config.yaml
kl_weight: 0.001
beta2: 0.999
batch_size: 128
Rows from block 8 of the decoder, named by matrix and row number. Rows with one number belong to one channel. Each number is 50 + 10 x the weight over its row's rms, rounded and kept within 0 to 99. All counts start at 0. After the name is the row's rms in percent of the matrix's.
# convs0: first 3x3 conv (decoder.decb.2.0.convs.0.weight, 48x48x3x3), inputs 32-47, a 3x3 kernel for each
# convs1: second 3x3 conv (decoder.decb.2.0.convs.1.weight, 48x48x3x3, transposed), outputs 32-47, a 3x3 kernel for each
convs0.0 092:39 51 56 42 36 40 58 39 42 57 57 56 31 41 31 52 29 35 49 34 32 51 52 59 60 55 46 38 54 51 39 40 47 49 55 50 43 45 61 43 50 48 55 64 41 47 53 53 49 62 41 46 61 55 45 39 39 36 56 40 51 40 38 37 65 43 42 35 59 34 38 38 61 40 37 60 56 47 48 43 56 43 42 56 40 44 62 55 50 63 40 59 53 45 59 45 67 48 51 37 32 53 38 39 49 63 48 71 46 56 62 45 48 42 61 50 42 57 65 45 48 46 51 45 54 47 61 52 66 57 40 44 65 38 42 31 33 55 42 49 54 41 66 70
convs1.0 105:35 50 39 57 33 40 40 39 53 55 66 39 52 59 52 59 46 61 46 30 36 45 54 45 49 62 45 53 56 47 43 51 37 47 34 44 54 56 52 32 42 42 34 54 54 57 56 45 58 48 62 42 45 42 45 61 44 42 46 43 39 58 58 46 50 48 34 37 60 46 40 50 49 34 50 37 38 38 47 53 39 39 64 39 48 53 56 39 53 54 64 47 46 51 46 45 44 27 37 52 43 52 59 46 43 40 54 56 43 43 57 52 44 39 36 46 34 64 49 54 57 40 57 50 41 41 56 54 55 48 42 49 63 59 36 43 53 33 50 57 35 41 39 45
convs0.1 101:58 59 43 54 42 52 46 63 50 46 43 43 71 56 44 60 61 40 42 49 58 56 43 46 54 41 57 62 57 42 52 48 45 63 50 50 61 39 40 42 51 47 55 44 61 44 44 58 53 62 55 46 55 41 46 56 61 49 61 53 46 52 54 58 46 50 52 44 42 61 64 42 55 50 36 35 57 58 47 56 57 44 51 42 48 62 42 54 49 34 38 46 35 51 56 34 35 51 42 33 52 37 56 51 38 59 41 52 57 52 37 51 50 46 48 53 42 50 51 48 44 51 38 65 48 42 44 60 48 44 68 57 56 53 32 37 33 41 64 55 50 58 53 61
convs1.1 108:49 58 43 35 45 45 45 57 38 38 53 53 52 53 51 56 56 41 43 58 49 45 50 52 34 54 50 32 42 40 44 62 55 41 51 50 50 48 39 39 41 50 39 39 57 50 58 52 48 64 50 41 38 60 34 54 51 51 60 57 30 39 48 51 40 56 48 59 52 39 58 66 32 30 49 23 30 52 42 45 64 56 67 66 53 65 69 49 47 56 30 37 44 41 26 32 44 38 59 50 40 46 40 44 47 44 51 56 47 57 44 34 53 40 53 49 52 44 47 47 47 64 57 49 47 33 53 54 42 56 57 44 50 17 41 38 30 58 45 33 43 42 49 46
convs0.2 090:52 32 59 38 48 42 62 43 41 34 56 35 30 37 51 45 47 40 34 48 35 37 40 32 53 41 52 47 53 43 55 59 55 55 42 30 39 46 62 48 52 64 64 48 34 37 54 52 46 33 54 38 41 37 51 44 30 57 38 31 53 47 33 34 64 29 54 64 39 35 54 43 33 56 50 40 39 44 52 59 52 56 58 46 54 47 37 40 60 40 39 46 46 48 45 36 47 39 48 31 47 35 40 60 44 61 38 58 55 44 45 42 57 36 49 43 39 46 42 43 44 50 49 32 51 31 42 47 51 55 51 66 62 59 53 38 29 33 62 63 54 44 64 56
convs1.2 088:55 47 46 31 55 44 51 53 42 41 48 68 63 45 60 62 50 42 39 42 55 42 53 46 56 36 39 44 48 40 47 38 46 53 45 55 56 61 47 33 38 53 43 54 34 65 52 67 41 67 44 39 48 58 39 58 53 57 47 43 38 64 68 60 46 69 57 44 56 53 57 52 55 47 41 49 57 31 40 46 37 47 43 57 56 31 41 61 51 34 46 55 31 58 32 37 53 51 36 42 36 48 55 49 60 46 35 43 52 37 43 50 57 48 38 58 59 58 57 45 38 42 68 56 57 47 46 46 48 62 64 56 41 50 38 50 32 55 51 44 46 55 36 33
convs0.3 139:53 54 38 63 58 56 56 51 51 53 30 35 43 39 29 57 58 61 63 52 46 52 50 46 42 45 48 58 48 58 52 50 42 59 57 50 51 78 78 49 49 75 29 39 47 43 38 41 53 52 51 46 49 44 45 50 43 45 39 53 54 56 55 44 36 37 54 47 46 59 67 59 59 51 57 44 59 61 48 34 38 47 52 51 50 43 50 61 52 48 61 56 60 43 52 59 33 44 48 45 64 70 32 57 49 41 33 34 53 45 45 50 53 55 54 54 46 61 40 43 45 37 37 56 54 43 67 48 66 60 46 48 47 56 55 41 60 63 43 40 44 34 42 44
convs1.3 175:54 52 60 51 51 51 52 51 45 38 45 63 61 56 51 70 52 33 41 52 54 53 47 42 43 36 47 47 51 51 56 55 59 50 60 62 63 71 56 53 66 63 48 65 62 39 53 54 40 39 51 51 50 51 51 47 60 43 50 57 62 47 45 48 55 63 40 44 51 53 63 34 31 46 32 42 52 42 34 47 39 36 38 51 45 37 38 60 57 47 40 44 53 35 64 54 41 56 60 40 44 41 57 49 47 45 59 50 47 58 53 52 53 53 64 50 46 46 53 53 51 48 37 64 53 43 51 42 56 58 57 55 57 55 63 28 28 50 45 46 55 28 42 53
convs0.4 096:43 35 46 42 38 57 45 52 59 53 54 52 62 51 34 59 36 56 51 48 50 32 54 33 46 46 52 43 43 61 56 61 38 42 54 48 38 46 42 46 45 35 50 29 49 59 49 59 42 39 59 60 54 46 59 45 64 56 53 35 51 40 58 37 52 40 40 47 44 50 49 40 42 59 51 62 38 58 61 60 41 59 52 51 44 56 43 54 43 50 35 56 45 45 56 40 50 48 61 38 30 41 55 43 52 66 38 34 35 59 48 39 55 56 45 45 44 44 51 60 50 35 35 55 64 62 59 41 57 58 51 56 58 32 48 60 53 55 62 55 62 49 48 35
convs1.4 096:62 62 55 68 57 57 41 40 57 75 53 67 66 54 63 65 56 46 40 62 42 45 44 40 45 43 47 41 55 67 44 43 58 59 65 54 54 43 47 49 49 35 41 41 42 59 55 65 63 61 66 60 61 44 52 51 44 58 44 40 52 51 43 48 63 44 39 48 53 53 46 49 48 44 55 56 60 44 46 53 42 38 61 39 35 36 33 39 60 47 38 55 48 51 65 54 38 39 55 60 50 48 54 56 36 60 42 45 55 45 52 49 53 55 59 55 56 59 44 66 41 60 56 41 43 60 51 63 46 61 46 55 42 52 39 35 47 56 37 62 59 40 33 55
convs0.5 111:45 50 59 47 64 66 61 59 62 62 63 61 65 48 51 49 56 51 58 47 49 60 47 58 50 55 66 57 66 53 63 52 52 62 57 47 34 53 46 48 52 45 47 48 46 57 68 49 61 53 61 50 48 48 52 58 61 53 57 52 50 48 54 47 55 55 65 46 47 60 68 44 30 36 37 38 41 55 55 38 39 48 57 59 68 57 56 61 62 48 24 29 43 39 29 38 32 37 31 36 43 49 43 34 45 50 48 39 66 53 60 72 47 63 46 64 56 48 64 61 58 53 52 54 66 54 67 59 61 60 51 55 54 47 55 28 27 49 50 39 56 46 54 39
convs1.5 098:51 48 38 38 60 62 55 40 57 58 49 44 54 55 47 59 57 44 48 41 45 37 61 45 33 52 37 46 43 47 42 66 69 51 36 51 57 30 43 40 34 45 52 43 34 48 57 62 64 59 58 43 61 61 37 51 63 52 48 52 48 55 38 61 56 52 42 38 53 59 35 49 52 28 42 50 22 43 29 39 30 49 53 49 66 59 60 44 46 41 44 27 53 42 34 38 23 29 48 56 56 41 39 40 44 57 34 59 39 56 47 57 57 47 62 42 61 46 50 48 53 57 61 40 42 57 37 37 32 46 37 49 30 26 51 47 28 59 51 33 38 42 30 46
convs0.6 117:44 44 42 52 43 62 57 49 55 50 53 50 53 66 46 77 67 61 54 55 64 41 47 44 48 61 58 56 54 56 56 55 50 51 38 54 48 50 51 41 42 47 46 53 47 53 39 58 43 37 48 55 59 45 38 61 61 50 59 58 51 63 42 65 62 51 45 60 43 62 42 40 51 48 54 57 51 50 58 61 43 44 56 38 61 42 36 55 42 34 45 43 54 44 41 49 40 43 47 54 60 57 52 44 45 49 43 50 53 37 53 56 57 56 50 59 53 49 51 41 55 64 49 49 44 36 51 46 40 33 60 29 51 50 40 57 41 52 51 57 60 54 48 47
convs1.6 101:67 59 45 49 53 50 44 60 46 31 66 41 38 68 47 46 46 37 54 52 51 46 46 38 41 41 39 32 53 50 51 50 63 43 42 50 64 49 60 51 49 61 53 46 57 34 58 54 43 56 53 49 46 49 52 58 53 55 77 62 31 36 46 38 72 51 49 75 72 51 61 69 53 49 60 39 62 59 37 57 39 38 52 57 59 62 52 38 37 46 53 57 53 45 35 41 41 52 54 44 57 45 56 40 50 64 43 44 25 56 40 38 58 50 53 58 58 43 57 58 40 66 39 45 69 43 54 62 46 58 53 38 56 43 35 47 48 50 45 46 46 52 44 55
convs0.7 092:44 35 43 45 34 39 44 51 42 61 38 33 51 36 31 44 44 49 47 57 56 35 54 59 53 56 40 61 36 42 69 40 59 49 51 58 58 55 36 46 62 52 43 35 59 39 48 38 51 40 57 54 53 51 39 43 44 46 55 57 59 67 41 47 55 46 64 34 44 65 38 39 35 50 48 63 62 61 57 43 62 57 60 50 44 66 37 52 50 43 49 54 53 34 61 53 43 55 47 47 52 37 44 53 65 36 59 36 46 41 53 47 58 55 47 58 42 59 66 54 61 57 51 65 51 47 48 41 40 56 47 61 37 62 48 50 19 52 55 46 42 35 37 56
convs1.7 094:54 35 46 46 62 42 40 58 55 69 42 36 83 48 46 70 32 45 50 47 55 48 43 52 43 38 64 37 51 36 50 62 35 57 48 62 48 36 45 67 57 43 60 42 49 53 49 59 65 51 60 64 43 61 66 46 41 59 48 42 62 50 52 48 58 49 70 48 56 72 62 62 42 60 44 69 65 46 60 40 45 49 36 44 52 39 47 49 63 50 38 51 46 61 65 56 61 42 32 38 49 50 62 57 57 57 41 29 48 46 53 63 35 61 49 40 47 64 60 53 67 51 50 64 33 49 40 39 53 56 40 50 58 51 62 34 62 48 57 56 36 38 46 51
convs0.8 087:39 57 39 51 57 58 56 57 51 61 37 33 36 48 34 66 47 38 34 73 37 49 57 29 38 43 33 49 48 68 60 29 35 63 36 64 57 70 49 47 65 52 42 63 47 33 59 32 39 37 24 47 62 41 37 37 62 62 39 51 44 49 45 65 60 39 59 48 65 44 57 38 37 37 47 48 60 61 57 59 61 67 54 53 39 56 57 46 47 54 48 65 60 56 39 51 45 40 53 55 60 47 36 36 53 46 32 48 63 34 58 44 60 35 50 34 59 65 56 55 63 63 60 40 49 52 51 38 48 60 53 52 32 53 37 38 55 58 46 52 64 57 63 46
convs1.8 080:51 48 40 45 44 40 36 65 52 58 41 62 53 54 64 38 47 57 41 60 38 41 42 35 35 52 52 50 37 37 62 39 48 61 58 53 62 50 45 38 52 67 39 56 39 69 53 55 48 64 53 45 47 50 68 49 67 46 37 64 36 42 55 71 41 68 58 32 45 58 49 66 30 35 39 61 32 61 45 36 56 61 67 48 51 56 58 72 46 49 41 52 30 67 50 32 58 52 54 47 40 37 40 60 48 59 35 59 41 47 38 40 56 40 53 61 34 45 66 42 55 60 64 35 67 53 56 39 47 42 51 48 50 51 38 62 55 49 54 50 44 61 33 54
convs0.9 099:55 53 38 47 48 47 43 57 38 51 49 58 37 30 41 36 28 43 55 50 32 43 56 29 63 62 48 45 59 69 40 40 58 56 37 56 45 32 48 51 46 42 42 51 59 59 48 60 42 41 62 56 40 50 38 44 60 53 39 61 44 40 53 38 49 63 61 56 53 44 57 58 62 46 57 52 63 40 57 40 40 52 61 59 35 61 56 51 42 66 48 49 47 69 59 54 61 50 51 43 51 31 63 63 36 49 45 56 46 53 49 46 34 59 40 46 44 60 42 58 40 51 71 45 44 54 57 49 39 44 59 61 41 33 55 61 61 40 70 45 34 63 67 52
convs1.9 123:62 56 53 51 68 49 57 60 71 36 60 59 37 56 55 33 45 39 46 53 45 62 58 53 56 61 57 40 48 59 54 45 58 62 41 43 56 42 46 59 43 35 51 57 51 44 58 48 43 38 53 46 36 52 32 58 59 33 60 51 49 59 43 65 46 45 63 55 50 53 60 53 38 47 38 46 60 54 37 38 47 39 49 53 50 42 40 56 34 57 57 67 41 52 68 55 58 56 56 40 46 47 52 61 44 23 59 42 56 49 63 42 54 53 42 52 46 45 42 47 27 39 52 36 45 46 63 61 60 61 49 54 67 46 49 55 53 61 50 71 62 53 67 56
convs0.10 094:44 43 38 55 51 34 36 59 46 47 51 63 53 50 39 55 60 59 43 43 33 37 46 30 51 52 37 48 41 51 58 41 37 61 39 37 43 45 41 35 59 54 45 57 45 50 59 51 54 56 35 39 48 40 56 54 46 36 43 62 41 50 37 40 53 41 49 35 59 38 35 42 42 57 46 44 51 53 43 40 37 33 64 29 46 37 39 40 38 57 46 40 41 33 54 58 47 38 54 61 34 58 47 35 34 39 33 39 54 39 58 58 48 37 39 41 37 39 60 57 55 60 33 46 31 38 43 58 64 28 41 48 42 56 55 34 46 41 61 41 48 55 59 41
convs1.10 096:48 51 63 41 36 64 37 55 55 52 70 59 64 53 44 58 48 49 42 60 50 45 56 59 40 52 37 56 37 39 57 42 50 33 51 57 28 46 34 30 37 43 49 50 47 39 45 51 62 61 44 49 54 50 63 64 63 61 48 58 63 39 59 66 49 70 59 49 73 54 49 49 61 51 55 57 63 37 50 46 47 46 52 63 54 59 34 48 40 46 35 33 45 64 55 39 40 57 40 44 49 36 52 45 59 42 57 53 49 50 37 47 50 43 54 59 63 45 57 49 60 42 47 63 62 42 55 52 50 50 58 44 48 53 47 54 52 34 50 32 50 43 49 53
convs0.11 086:48 59 60 40 68 42 50 48 56 44 47 48 52 64 64 35 49 39 56 58 42 33 55 50 32 66 45 40 46 53 49 44 71 59 39 66 55 69 35 58 59 36 39 66 64 43 63 51 47 54 58 41 45 51 41 40 41 57 43 41 51 60 40 55 38 58 63 69 64 67 31 72 35 65 54 37 38 45 51 41 49 61 43 55 50 38 54 58 65 45 59 56 54 61 34 66 39 50 38 63 39 40 62 42 51 53 50 38 54 54 59 61 67 64 44 56 57 53 42 33 54 66 50 39 68 52 56 55 56 34 40 51 48 66 57 49 38 46 54 52 47 58 39 41
convs1.11 096:41 46 54 48 46 49 53 33 44 45 49 44 61 48 45 55 63 49 39 34 43 38 47 44 56 51 45 62 36 41 42 39 61 52 37 42 36 32 33 50 38 55 62 54 44 64 59 54 67 49 40 61 60 63 60 63 47 61 64 43 39 47 44 45 46 39 56 37 52 59 49 40 24 31 54 34 33 53 32 49 42 53 61 65 58 64 47 52 52 56 35 44 34 51 47 52 44 32 46 44 52 46 34 52 50 42 47 60 49 61 50 39 47 56 41 43 48 54 66 55 43 44 56 51 37 50 50 55 34 39 40 50 43 56 40 42 41 62 48 48 63 61 45 51
convs0.12 089:50 37 71 51 58 52 69 38 51 47 47 59 46 49 37 48 44 41 47 37 63 51 28 69 64 47 55 27 72 34 26 78 49 43 67 48 60 49 55 48 48 55 39 34 46 65 50 62 63 63 53 51 49 60 48 40 64 42 54 66 55 53 52 61 71 57 42 50 53 32 77 45 59 45 35 58 54 50 44 54 38 57 40 56 51 51 48 56 42 60 50 54 37 52 49 51 39 41 49 44 40 34 52 53 46 38 47 45 62 43 56 47 64 61 59 54 47 52 68 32 66 69 63 36 55 31 47 58 47 61 44 52 51 54 36 52 58 59 39 56 46 49 49 39
convs1.12 088:49 53 57 55 46 56 37 61 52 36 42 49 48 61 54 54 36 43 46 48 63 45 31 49 47 33 50 47 45 49 60 55 36 34 48 52 49 42 34 44 59 56 45 47 48 50 53 46 61 70 55 59 66 59 65 69 55 49 53 58 41 40 40 31 58 46 44 42 26 37 53 30 57 48 58 34 29 34 28 29 50 57 74 39 61 78 43 38 65 51 47 58 70 43 53 52 33 34 64 64 57 51 55 33 44 55 30 60 50 60 48 46 69 35 58 55 41 56 55 59 51 60 55 65 63 58 34 50 35 48 38 40 41 41 51 67 69 46 62 38 58 53 42 67
convs0.13 095:64 52 62 47 53 46 66 58 49 56 43 38 50 47 37 25 30 29 52 42 58 46 49 40 65 29 42 62 49 50 40 42 38 49 50 49 50 44 56 50 47 52 52 65 56 42 54 44 48 46 58 50 44 43 66 40 51 39 47 62 38 51 46 43 60 51 49 43 41 41 41 30 43 51 57 58 37 40 53 52 35 32 52 52 43 51 38 49 62 33 54 50 32 57 51 55 42 45 54 51 62 44 42 54 55 49 53 39 59 62 54 34 40 36 58 52 58 34 60 50 37 44 57 43 39 48 33 67 48 53 61 65 47 60 63 55 53 42 43 59 59 57 55 65
convs1.13 086:59 37 44 54 38 62 64 43 39 38 57 34 56 58 45 40 44 62 55 35 56 65 50 66 64 45 62 49 41 36 42 56 49 37 36 65 59 50 68 41 40 59 62 30 34 58 60 43 48 48 67 41 49 44 64 68 35 67 47 67 58 61 58 47 61 62 65 57 51 62 38 41 58 55 47 45 47 38 52 55 48 58 50 54 37 33 48 50 33 40 47 62 52 46 61 40 58 36 37 37 60 38 51 53 44 60 42 34 57 61 49 46 41 52 35 57 56 40 51 63 59 49 55 59 58 41 53 39 59 37 40 40 48 55 56 58 61 27 40 36 51 57 60 44
convs0.14 137:53 59 56 59 50 56 56 47 49 45 48 40 45 35 51 44 48 48 48 60 53 52 54 58 56 57 53 43 48 54 48 48 61 46 53 49 49 53 41 40 55 45 56 50 42 53 41 58 44 52 56 47 43 53 42 53 55 44 44 58 42 57 49 47 56 50 46 52 45 51 48 46 31 33 39 36 29 28 34 29 46 56 39 44 54 59 49 49 58 51 34 47 48 37 45 31 31 43 42 28 41 45 28 25 30 38 21 34 43 46 40 52 49 48 43 43 56 45 38 40 58 52 46 43 44 44 49 62 57 53 65 53 59 58 56 34 33 39 40 28 38 32 30 31
convs1.14 105:65 56 66 48 68 50 52 67 70 40 60 65 58 56 64 62 62 58 60 57 65 50 64 63 62 66 44 43 65 53 47 68 62 48 61 68 43 49 50 56 42 61 68 47 42 40 45 63 60 39 61 44 61 40 41 63 47 52 59 41 65 61 45 67 55 61 62 64 55 47 54 52 44 44 39 43 56 53 43 56 44 42 63 52 48 50 52 59 49 45 30 39 43 46 43 47 50 39 60 54 34 45 59 50 50 42 57 50 42 48 56 48 46 64 61 58 51 55 58 62 42 45 42 45 61 64 44 58 55 56 45 54 60 51 54 55 55 61 49 61 48 53 54 67
convs0.15 118:50 39 47 46 63 45 41 50 60 51 60 46 39 36 35 39 35 49 43 44 43 53 50 46 61 59 58 47 38 47 48 41 57 48 52 39 40 47 58 55 50 59 61 60 51 40 44 36 55 42 52 57 45 37 47 45 58 49 56 42 61 56 45 57 41 40 49 49 42 51 55 37 45 34 27 45 40 62 45 69 59 44 48 40 49 47 56 45 49 59 56 54 49 47 47 59 56 61 65 26 40 38 50 59 70 59 59 55 53 57 56 41 46 38 38 44 50 44 61 40 56 63 60 54 39 44 51 54 48 69 58 74 48 59 48 30 29 24 35 45 43 59 64 75
convs1.15 105:45 46 60 47 44 52 56 49 50 42 65 46 41 41 46 33 58 73 52 31 48 49 45 54 64 40 47 48 56 47 51 40 59 46 40 35 32 48 57 33 56 64 47 44 47 43 65 49 56 47 58 58 38 54 59 67 44 62 51 53 31 34 42 61 45 45 50 67 48 56 48 39 45 41 40 42 56 41 41 44 56 65 50 62 56 42 48 58 37 50 44 47 45 53 45 34 47 36 31 55 61 54 54 44 59 55 56 46 57 62 40 61 44 32 35 36 46 54 40 56 55 34 45 52 45 38 49 42 59 39 42 30 52 41 52 34 53 54 45 40 49 39 49 34
convs0.16 083:33 54 36 56 57 56 54 38 58 41 28 52 49 50 57 31 36 53 50 41 45 52 54 63 53 34 40 62 55 42 54 36 39 63 48 43 58 57 54 35 54 38 51 43 47 58 41 53 38 45 41 33 52 42 38 35 29 62 35 32 59 54 56 36 48 35 64 53 64 40 33 55 63 39 66 39 44 43 63 61 60 58 41 58 47 42 44 44 62 40 59 38 44 57 50 47 54 33 35 49 34 58 35 50 60 38 59 60 31 64 51 40 50 40 62 55 47 40 37 26 48 45 39 43 37 28 54 48 64 54 51 37 51 51 55 57 36 50 39 59 43 57 49 58
convs1.16 090:56 45 57 60 57 37 60 30 53 68 45 64 46 64 51 68 68 46 65 54 43 56 55 41 51 52 40 32 40 61 37 35 56 43 57 56 29 51 38 57 57 36 47 30 47 49 46 42 57 50 64 61 50 46 41 63 56 62 67 56 66 56 60 42 56 67 46 52 65 64 63 47 39 35 44 46 50 33 58 38 56 63 49 46 61 55 40 35 39 43 70 63 37 55 63 46 64 34 48 53 63 44 50 47 47 37 49 45 49 43 37 38 45 36 46 64 53 39 56 65 52 45 55 68 57 47 60 49 42 60 31 54 32 45 52 35 49 48 45 55 58 50 43 56
convs0.17 102:40 39 39 37 62 60 58 48 40 59 56 47 56 61 56 52 41 60 61 51 44 39 44 41 48 43 54 38 45 52 39 49 42 63 43 55 34 49 34 41 64 26 40 57 47 56 56 48 42 48 40 59 60 44 48 43 61 56 61 42 57 46 65 52 49 48 40 61 50 40 41 46 61 52 55 46 42 54 50 45 49 65 45 53 64 58 52 52 43 36 44 54 52 61 54 40 44 60 40 58 58 49 49 35 62 65 43 52 41 39 44 57 51 60 40 38 41 38 67 45 37 54 46 34 49 49 39 49 45 44 59 38 42 56 40 35 50 39 33 42 50 35 48 43
convs1.17 098:35 57 43 50 47 30 60 42 42 25 61 29 53 74 37 47 48 40 53 42 33 35 52 26 29 44 49 32 55 53 56 61 64 39 38 59 48 35 57 55 47 52 34 37 40 37 49 59 62 50 65 50 53 59 35 48 41 53 45 53 55 57 43 56 50 68 49 53 66 48 44 57 45 52 31 45 53 48 51 35 56 69 51 53 52 57 68 54 46 58 57 38 59 40 37 47 40 58 65 57 57 40 64 60 47 58 54 56 38 52 53 49 50 39 63 59 51 34 49 46 55 48 49 46 49 52 44 52 56 52 42 56 52 43 42 61 56 47 43 47 48 48 53 44
convs0.40 094:38 42 48 49 49 39 54 42 33 49 31 26 47 48 44 26 38 32 31 42 49 49 32 36 53 40 48 49 53 57 39 58 41 62 46 55 63 64 49 65 41 52 43 53 61 56 30 51 54 60 60 36 42 34 42 45 56 43 58 59 52 36 45 52 56 43 38 44 47 46 56 45 58 58 43 55 40 46 57 43 40 44 63 56 41 35 37 39 62 46 67 58 67 45 64 47 45 43 61 45 41 62 41 58 62 41 39 54 32 44 51 58 50 52 59 36 55 34 46 43 58 45 58 37 47 50 44 62 56 52 67 36 50 57 50 58 45 53 47 43 45 65 64 44
convs1.40 109:56 62 55 43 48 57 42 55 53 53 53 60 65 42 61 50 48 62 53 53 52 47 61 35 44 57 54 35 55 46 63 51 58 43 51 54 33 49 40 45 35 27 40 48 33 42 45 61 56 64 44 65 48 46 66 57 48 61 53 64 49 57 44 52 55 59 64 39 42 69 53 43 52 41 51 43 53 51 40 40 40 59 56 40 39 38 48 46 55 56 83 48 42 53 68 36 54 46 40 53 47 52 49 48 40 35 42 42 56 44 44 60 54 42 47 54 60 58 52 67 56 48 43 49 45 63 57 49 39 40 58 52 61 48 40 58 36 44 50 56 45 54 47 45
convs0.41 098:42 64 45 46 55 45 42 50 61 40 54 56 31 48 57 27 38 29 57 57 58 64 39 43 48 55 60 45 48 61 61 53 38 41 53 35 62 38 58 41 53 37 46 58 49 58 46 51 43 49 54 54 48 42 60 45 64 66 49 40 42 55 46 46 68 49 60 69 44 57 37 44 51 58 40 63 46 40 44 39 45 62 71 51 61 65 47 61 63 49 40 51 37 53 48 49 56 35 55 61 40 62 35 60 47 54 47 62 56 66 47 43 44 37 56 57 56 66 49 61 55 42 51 40 31 45 38 61 51 47 48 56 37 45 52 56 57 55 38 43 68 44 62 58
convs1.41 095:36 36 45 50 39 40 47 38 51 42 50 30 64 68 44 53 39 47 52 50 46 45 37 58 34 38 53 40 57 58 46 53 40 49 40 40 42 49 53 38 39 48 38 58 51 53 46 53 52 51 58 39 60 44 54 47 58 59 61 62 52 41 50 43 56 52 57 60 38 40 63 38 51 51 35 45 37 42 58 35 32 58 50 53 69 60 58 65 52 74 55 48 68 39 58 45 48 48 63 59 49 39 48 51 53 59 40 55 38 43 51 45 51 71 34 47 55 35 43 37 51 55 43 64 61 47 51 48 42 48 46 44 40 49 37 45 36 61 55 37 56 56 57 42
convs0.42 094:50 59 46 52 37 43 39 45 60 35 32 54 55 36 50 33 50 55 63 52 59 58 39 68 57 48 57 60 41 53 36 59 60 46 55 58 34 49 38 49 37 43 32 64 44 46 56 40 54 57 64 64 50 59 52 37 45 61 49 50 51 61 58 44 66 49 53 69 52 64 54 57 50 36 56 35 48 53 47 38 35 47 41 55 57 64 60 66 46 45 43 50 41 58 47 53 47 38 38 46 34 42 37 46 51 39 28 48 61 45 63 66 42 61 63 67 39 37 61 56 35 44 58 62 41 57 50 57 52 58 69 52 57 57 41 64 62 64 38 37 44 34 49 46
convs1.42 089:33 58 37 40 46 45 35 45 31 41 47 34 49 58 35 45 55 51 53 44 52 50 39 32 42 50 43 49 34 41 64 63 37 33 53 44 45 44 56 40 44 47 46 57 63 61 49 53 52 68 57 57 58 67 50 73 48 59 48 50 40 54 57 35 33 42 54 37 50 40 37 35 40 50 59 47 53 48 57 49 59 64 58 71 58 51 61 42 55 44 35 35 47 50 36 56 44 41 44 45 52 34 57 50 37 41 64 63 52 54 41 52 53 55 54 41 36 46 68 43 64 46 43 50 52 46 47 44 53 59 50 38 45 54 38 37 41 52 50 58 67 59 40 42
convs0.43 103:49 46 59 63 57 54 53 57 41 58 58 66 55 58 54 47 69 58 51 64 56 40 42 42 48 44 64 59 65 49 50 44 46 52 52 59 52 48 60 42 36 43 31 40 67 55 54 42 40 50 62 36 52 43 38 62 54 47 51 51 37 53 55 62 62 59 48 65 63 49 39 59 49 43 59 53 63 41 54 33 34 34 55 40 61 41 53 40 41 41 47 40 47 40 52 44 61 48 40 50 64 56 52 41 50 35 49 43 43 50 51 60 44 39 48 40 56 42 54 53 36 37 60 38 55 44 38 67 42 25 55 36 40 36 50 51 40 59 48 48 43 47 42 43
convs1.43 103:42 49 58 63 47 49 56 49 50 37 42 45 66 59 33 28 44 39 54 52 50 50 40 52 46 50 58 41 46 57 62 58 47 58 56 50 72 53 53 45 66 58 53 71 54 55 48 45 64 51 56 49 53 46 47 50 53 69 51 53 61 65 46 42 50 38 57 63 57 37 60 59 53 42 52 50 40 37 49 53 62 58 55 48 53 45 66 66 43 64 42 57 59 51 46 61 41 55 60 61 41 51 45 46 60 56 48 43 39 49 49 44 57 49 58 61 45 53 40 35 49 61 35 55 55 58 49 56 40 47 60 51 52 45 45 42 46 52 45 42 49 48 61 52
convs0.44 106:55 41 54 46 52 45 37 38 52 44 55 43 40 44 62 24 32 42 69 44 55 57 54 49 50 48 33 52 60 57 40 45 50 47 61 61 50 48 36 54 42 59 65 51 37 44 49 57 36 40 62 37 42 41 46 52 58 58 54 62 37 50 43 42 53 57 45 57 41 35 49 54 40 42 48 70 68 61 57 62 36 53 61 61 49 48 51 44 39 53 63 41 43 58 59 60 54 52 46 49 66 56 56 72 44 50 63 51 50 64 44 59 46 38 35 36 62 53 61 65 54 48 61 35 56 45 62 59 57 46 53 55 39 34 48 57 52 41 55 68 58 69 69 38
convs1.44 125:42 43 55 65 55 51 62 63 57 27 39 51 60 60 56 35 34 36 42 38 47 36 34 44 57 45 47 41 49 47 43 52 53 46 41 58 40 39 39 59 49 43 46 60 52 53 39 57 47 49 47 54 49 56 36 57 62 44 67 65 55 45 57 56 58 60 70 70 61 71 65 67 31 35 32 53 63 42 48 47 18 54 59 54 48 48 48 59 55 57 59 73 52 65 54 47 55 47 61 36 39 39 50 49 60 34 53 34 33 41 61 48 58 41 40 42 35 38 55 56 34 51 36 44 54 61 45 40 36 49 67 58 51 46 50 62 42 50 53 62 47 64 51 58
convs0.45 087:49 51 48 41 51 55 55 64 49 41 51 49 42 42 33 47 53 45 44 52 47 48 67 48 42 46 61 62 43 47 43 58 48 64 47 47 35 38 47 39 49 35 39 57 50 48 58 51 57 65 65 52 62 43 41 39 53 36 69 58 58 50 51 50 37 46 42 60 65 53 59 59 30 37 35 48 34 38 32 35 46 64 51 57 51 43 34 38 40 60 45 35 50 30 40 40 49 64 62 43 39 60 35 47 36 62 46 37 60 59 61 62 65 54 52 60 58 51 57 46 66 54 48 42 52 45 58 68 53 54 43 46 58 70 69 34 61 39 38 53 60 37 47 61
convs1.45 087:57 41 58 52 65 45 41 55 36 40 33 49 49 50 57 34 40 31 38 41 37 34 32 37 51 58 54 48 55 42 58 41 57 40 59 36 64 43 58 36 34 35 65 39 66 63 54 61 48 49 44 48 66 58 35 56 48 51 51 62 35 54 49 57 40 36 40 26 43 53 28 32 46 37 43 39 48 36 52 38 56 70 69 45 47 50 59 59 53 62 37 28 32 47 38 33 39 28 34 46 49 53 33 45 55 55 44 33 57 60 44 48 43 53 41 51 55 62 68 50 41 59 54 40 44 48 36 49 36 49 39 52 36 32 26 48 58 48 52 43 64 47 49 59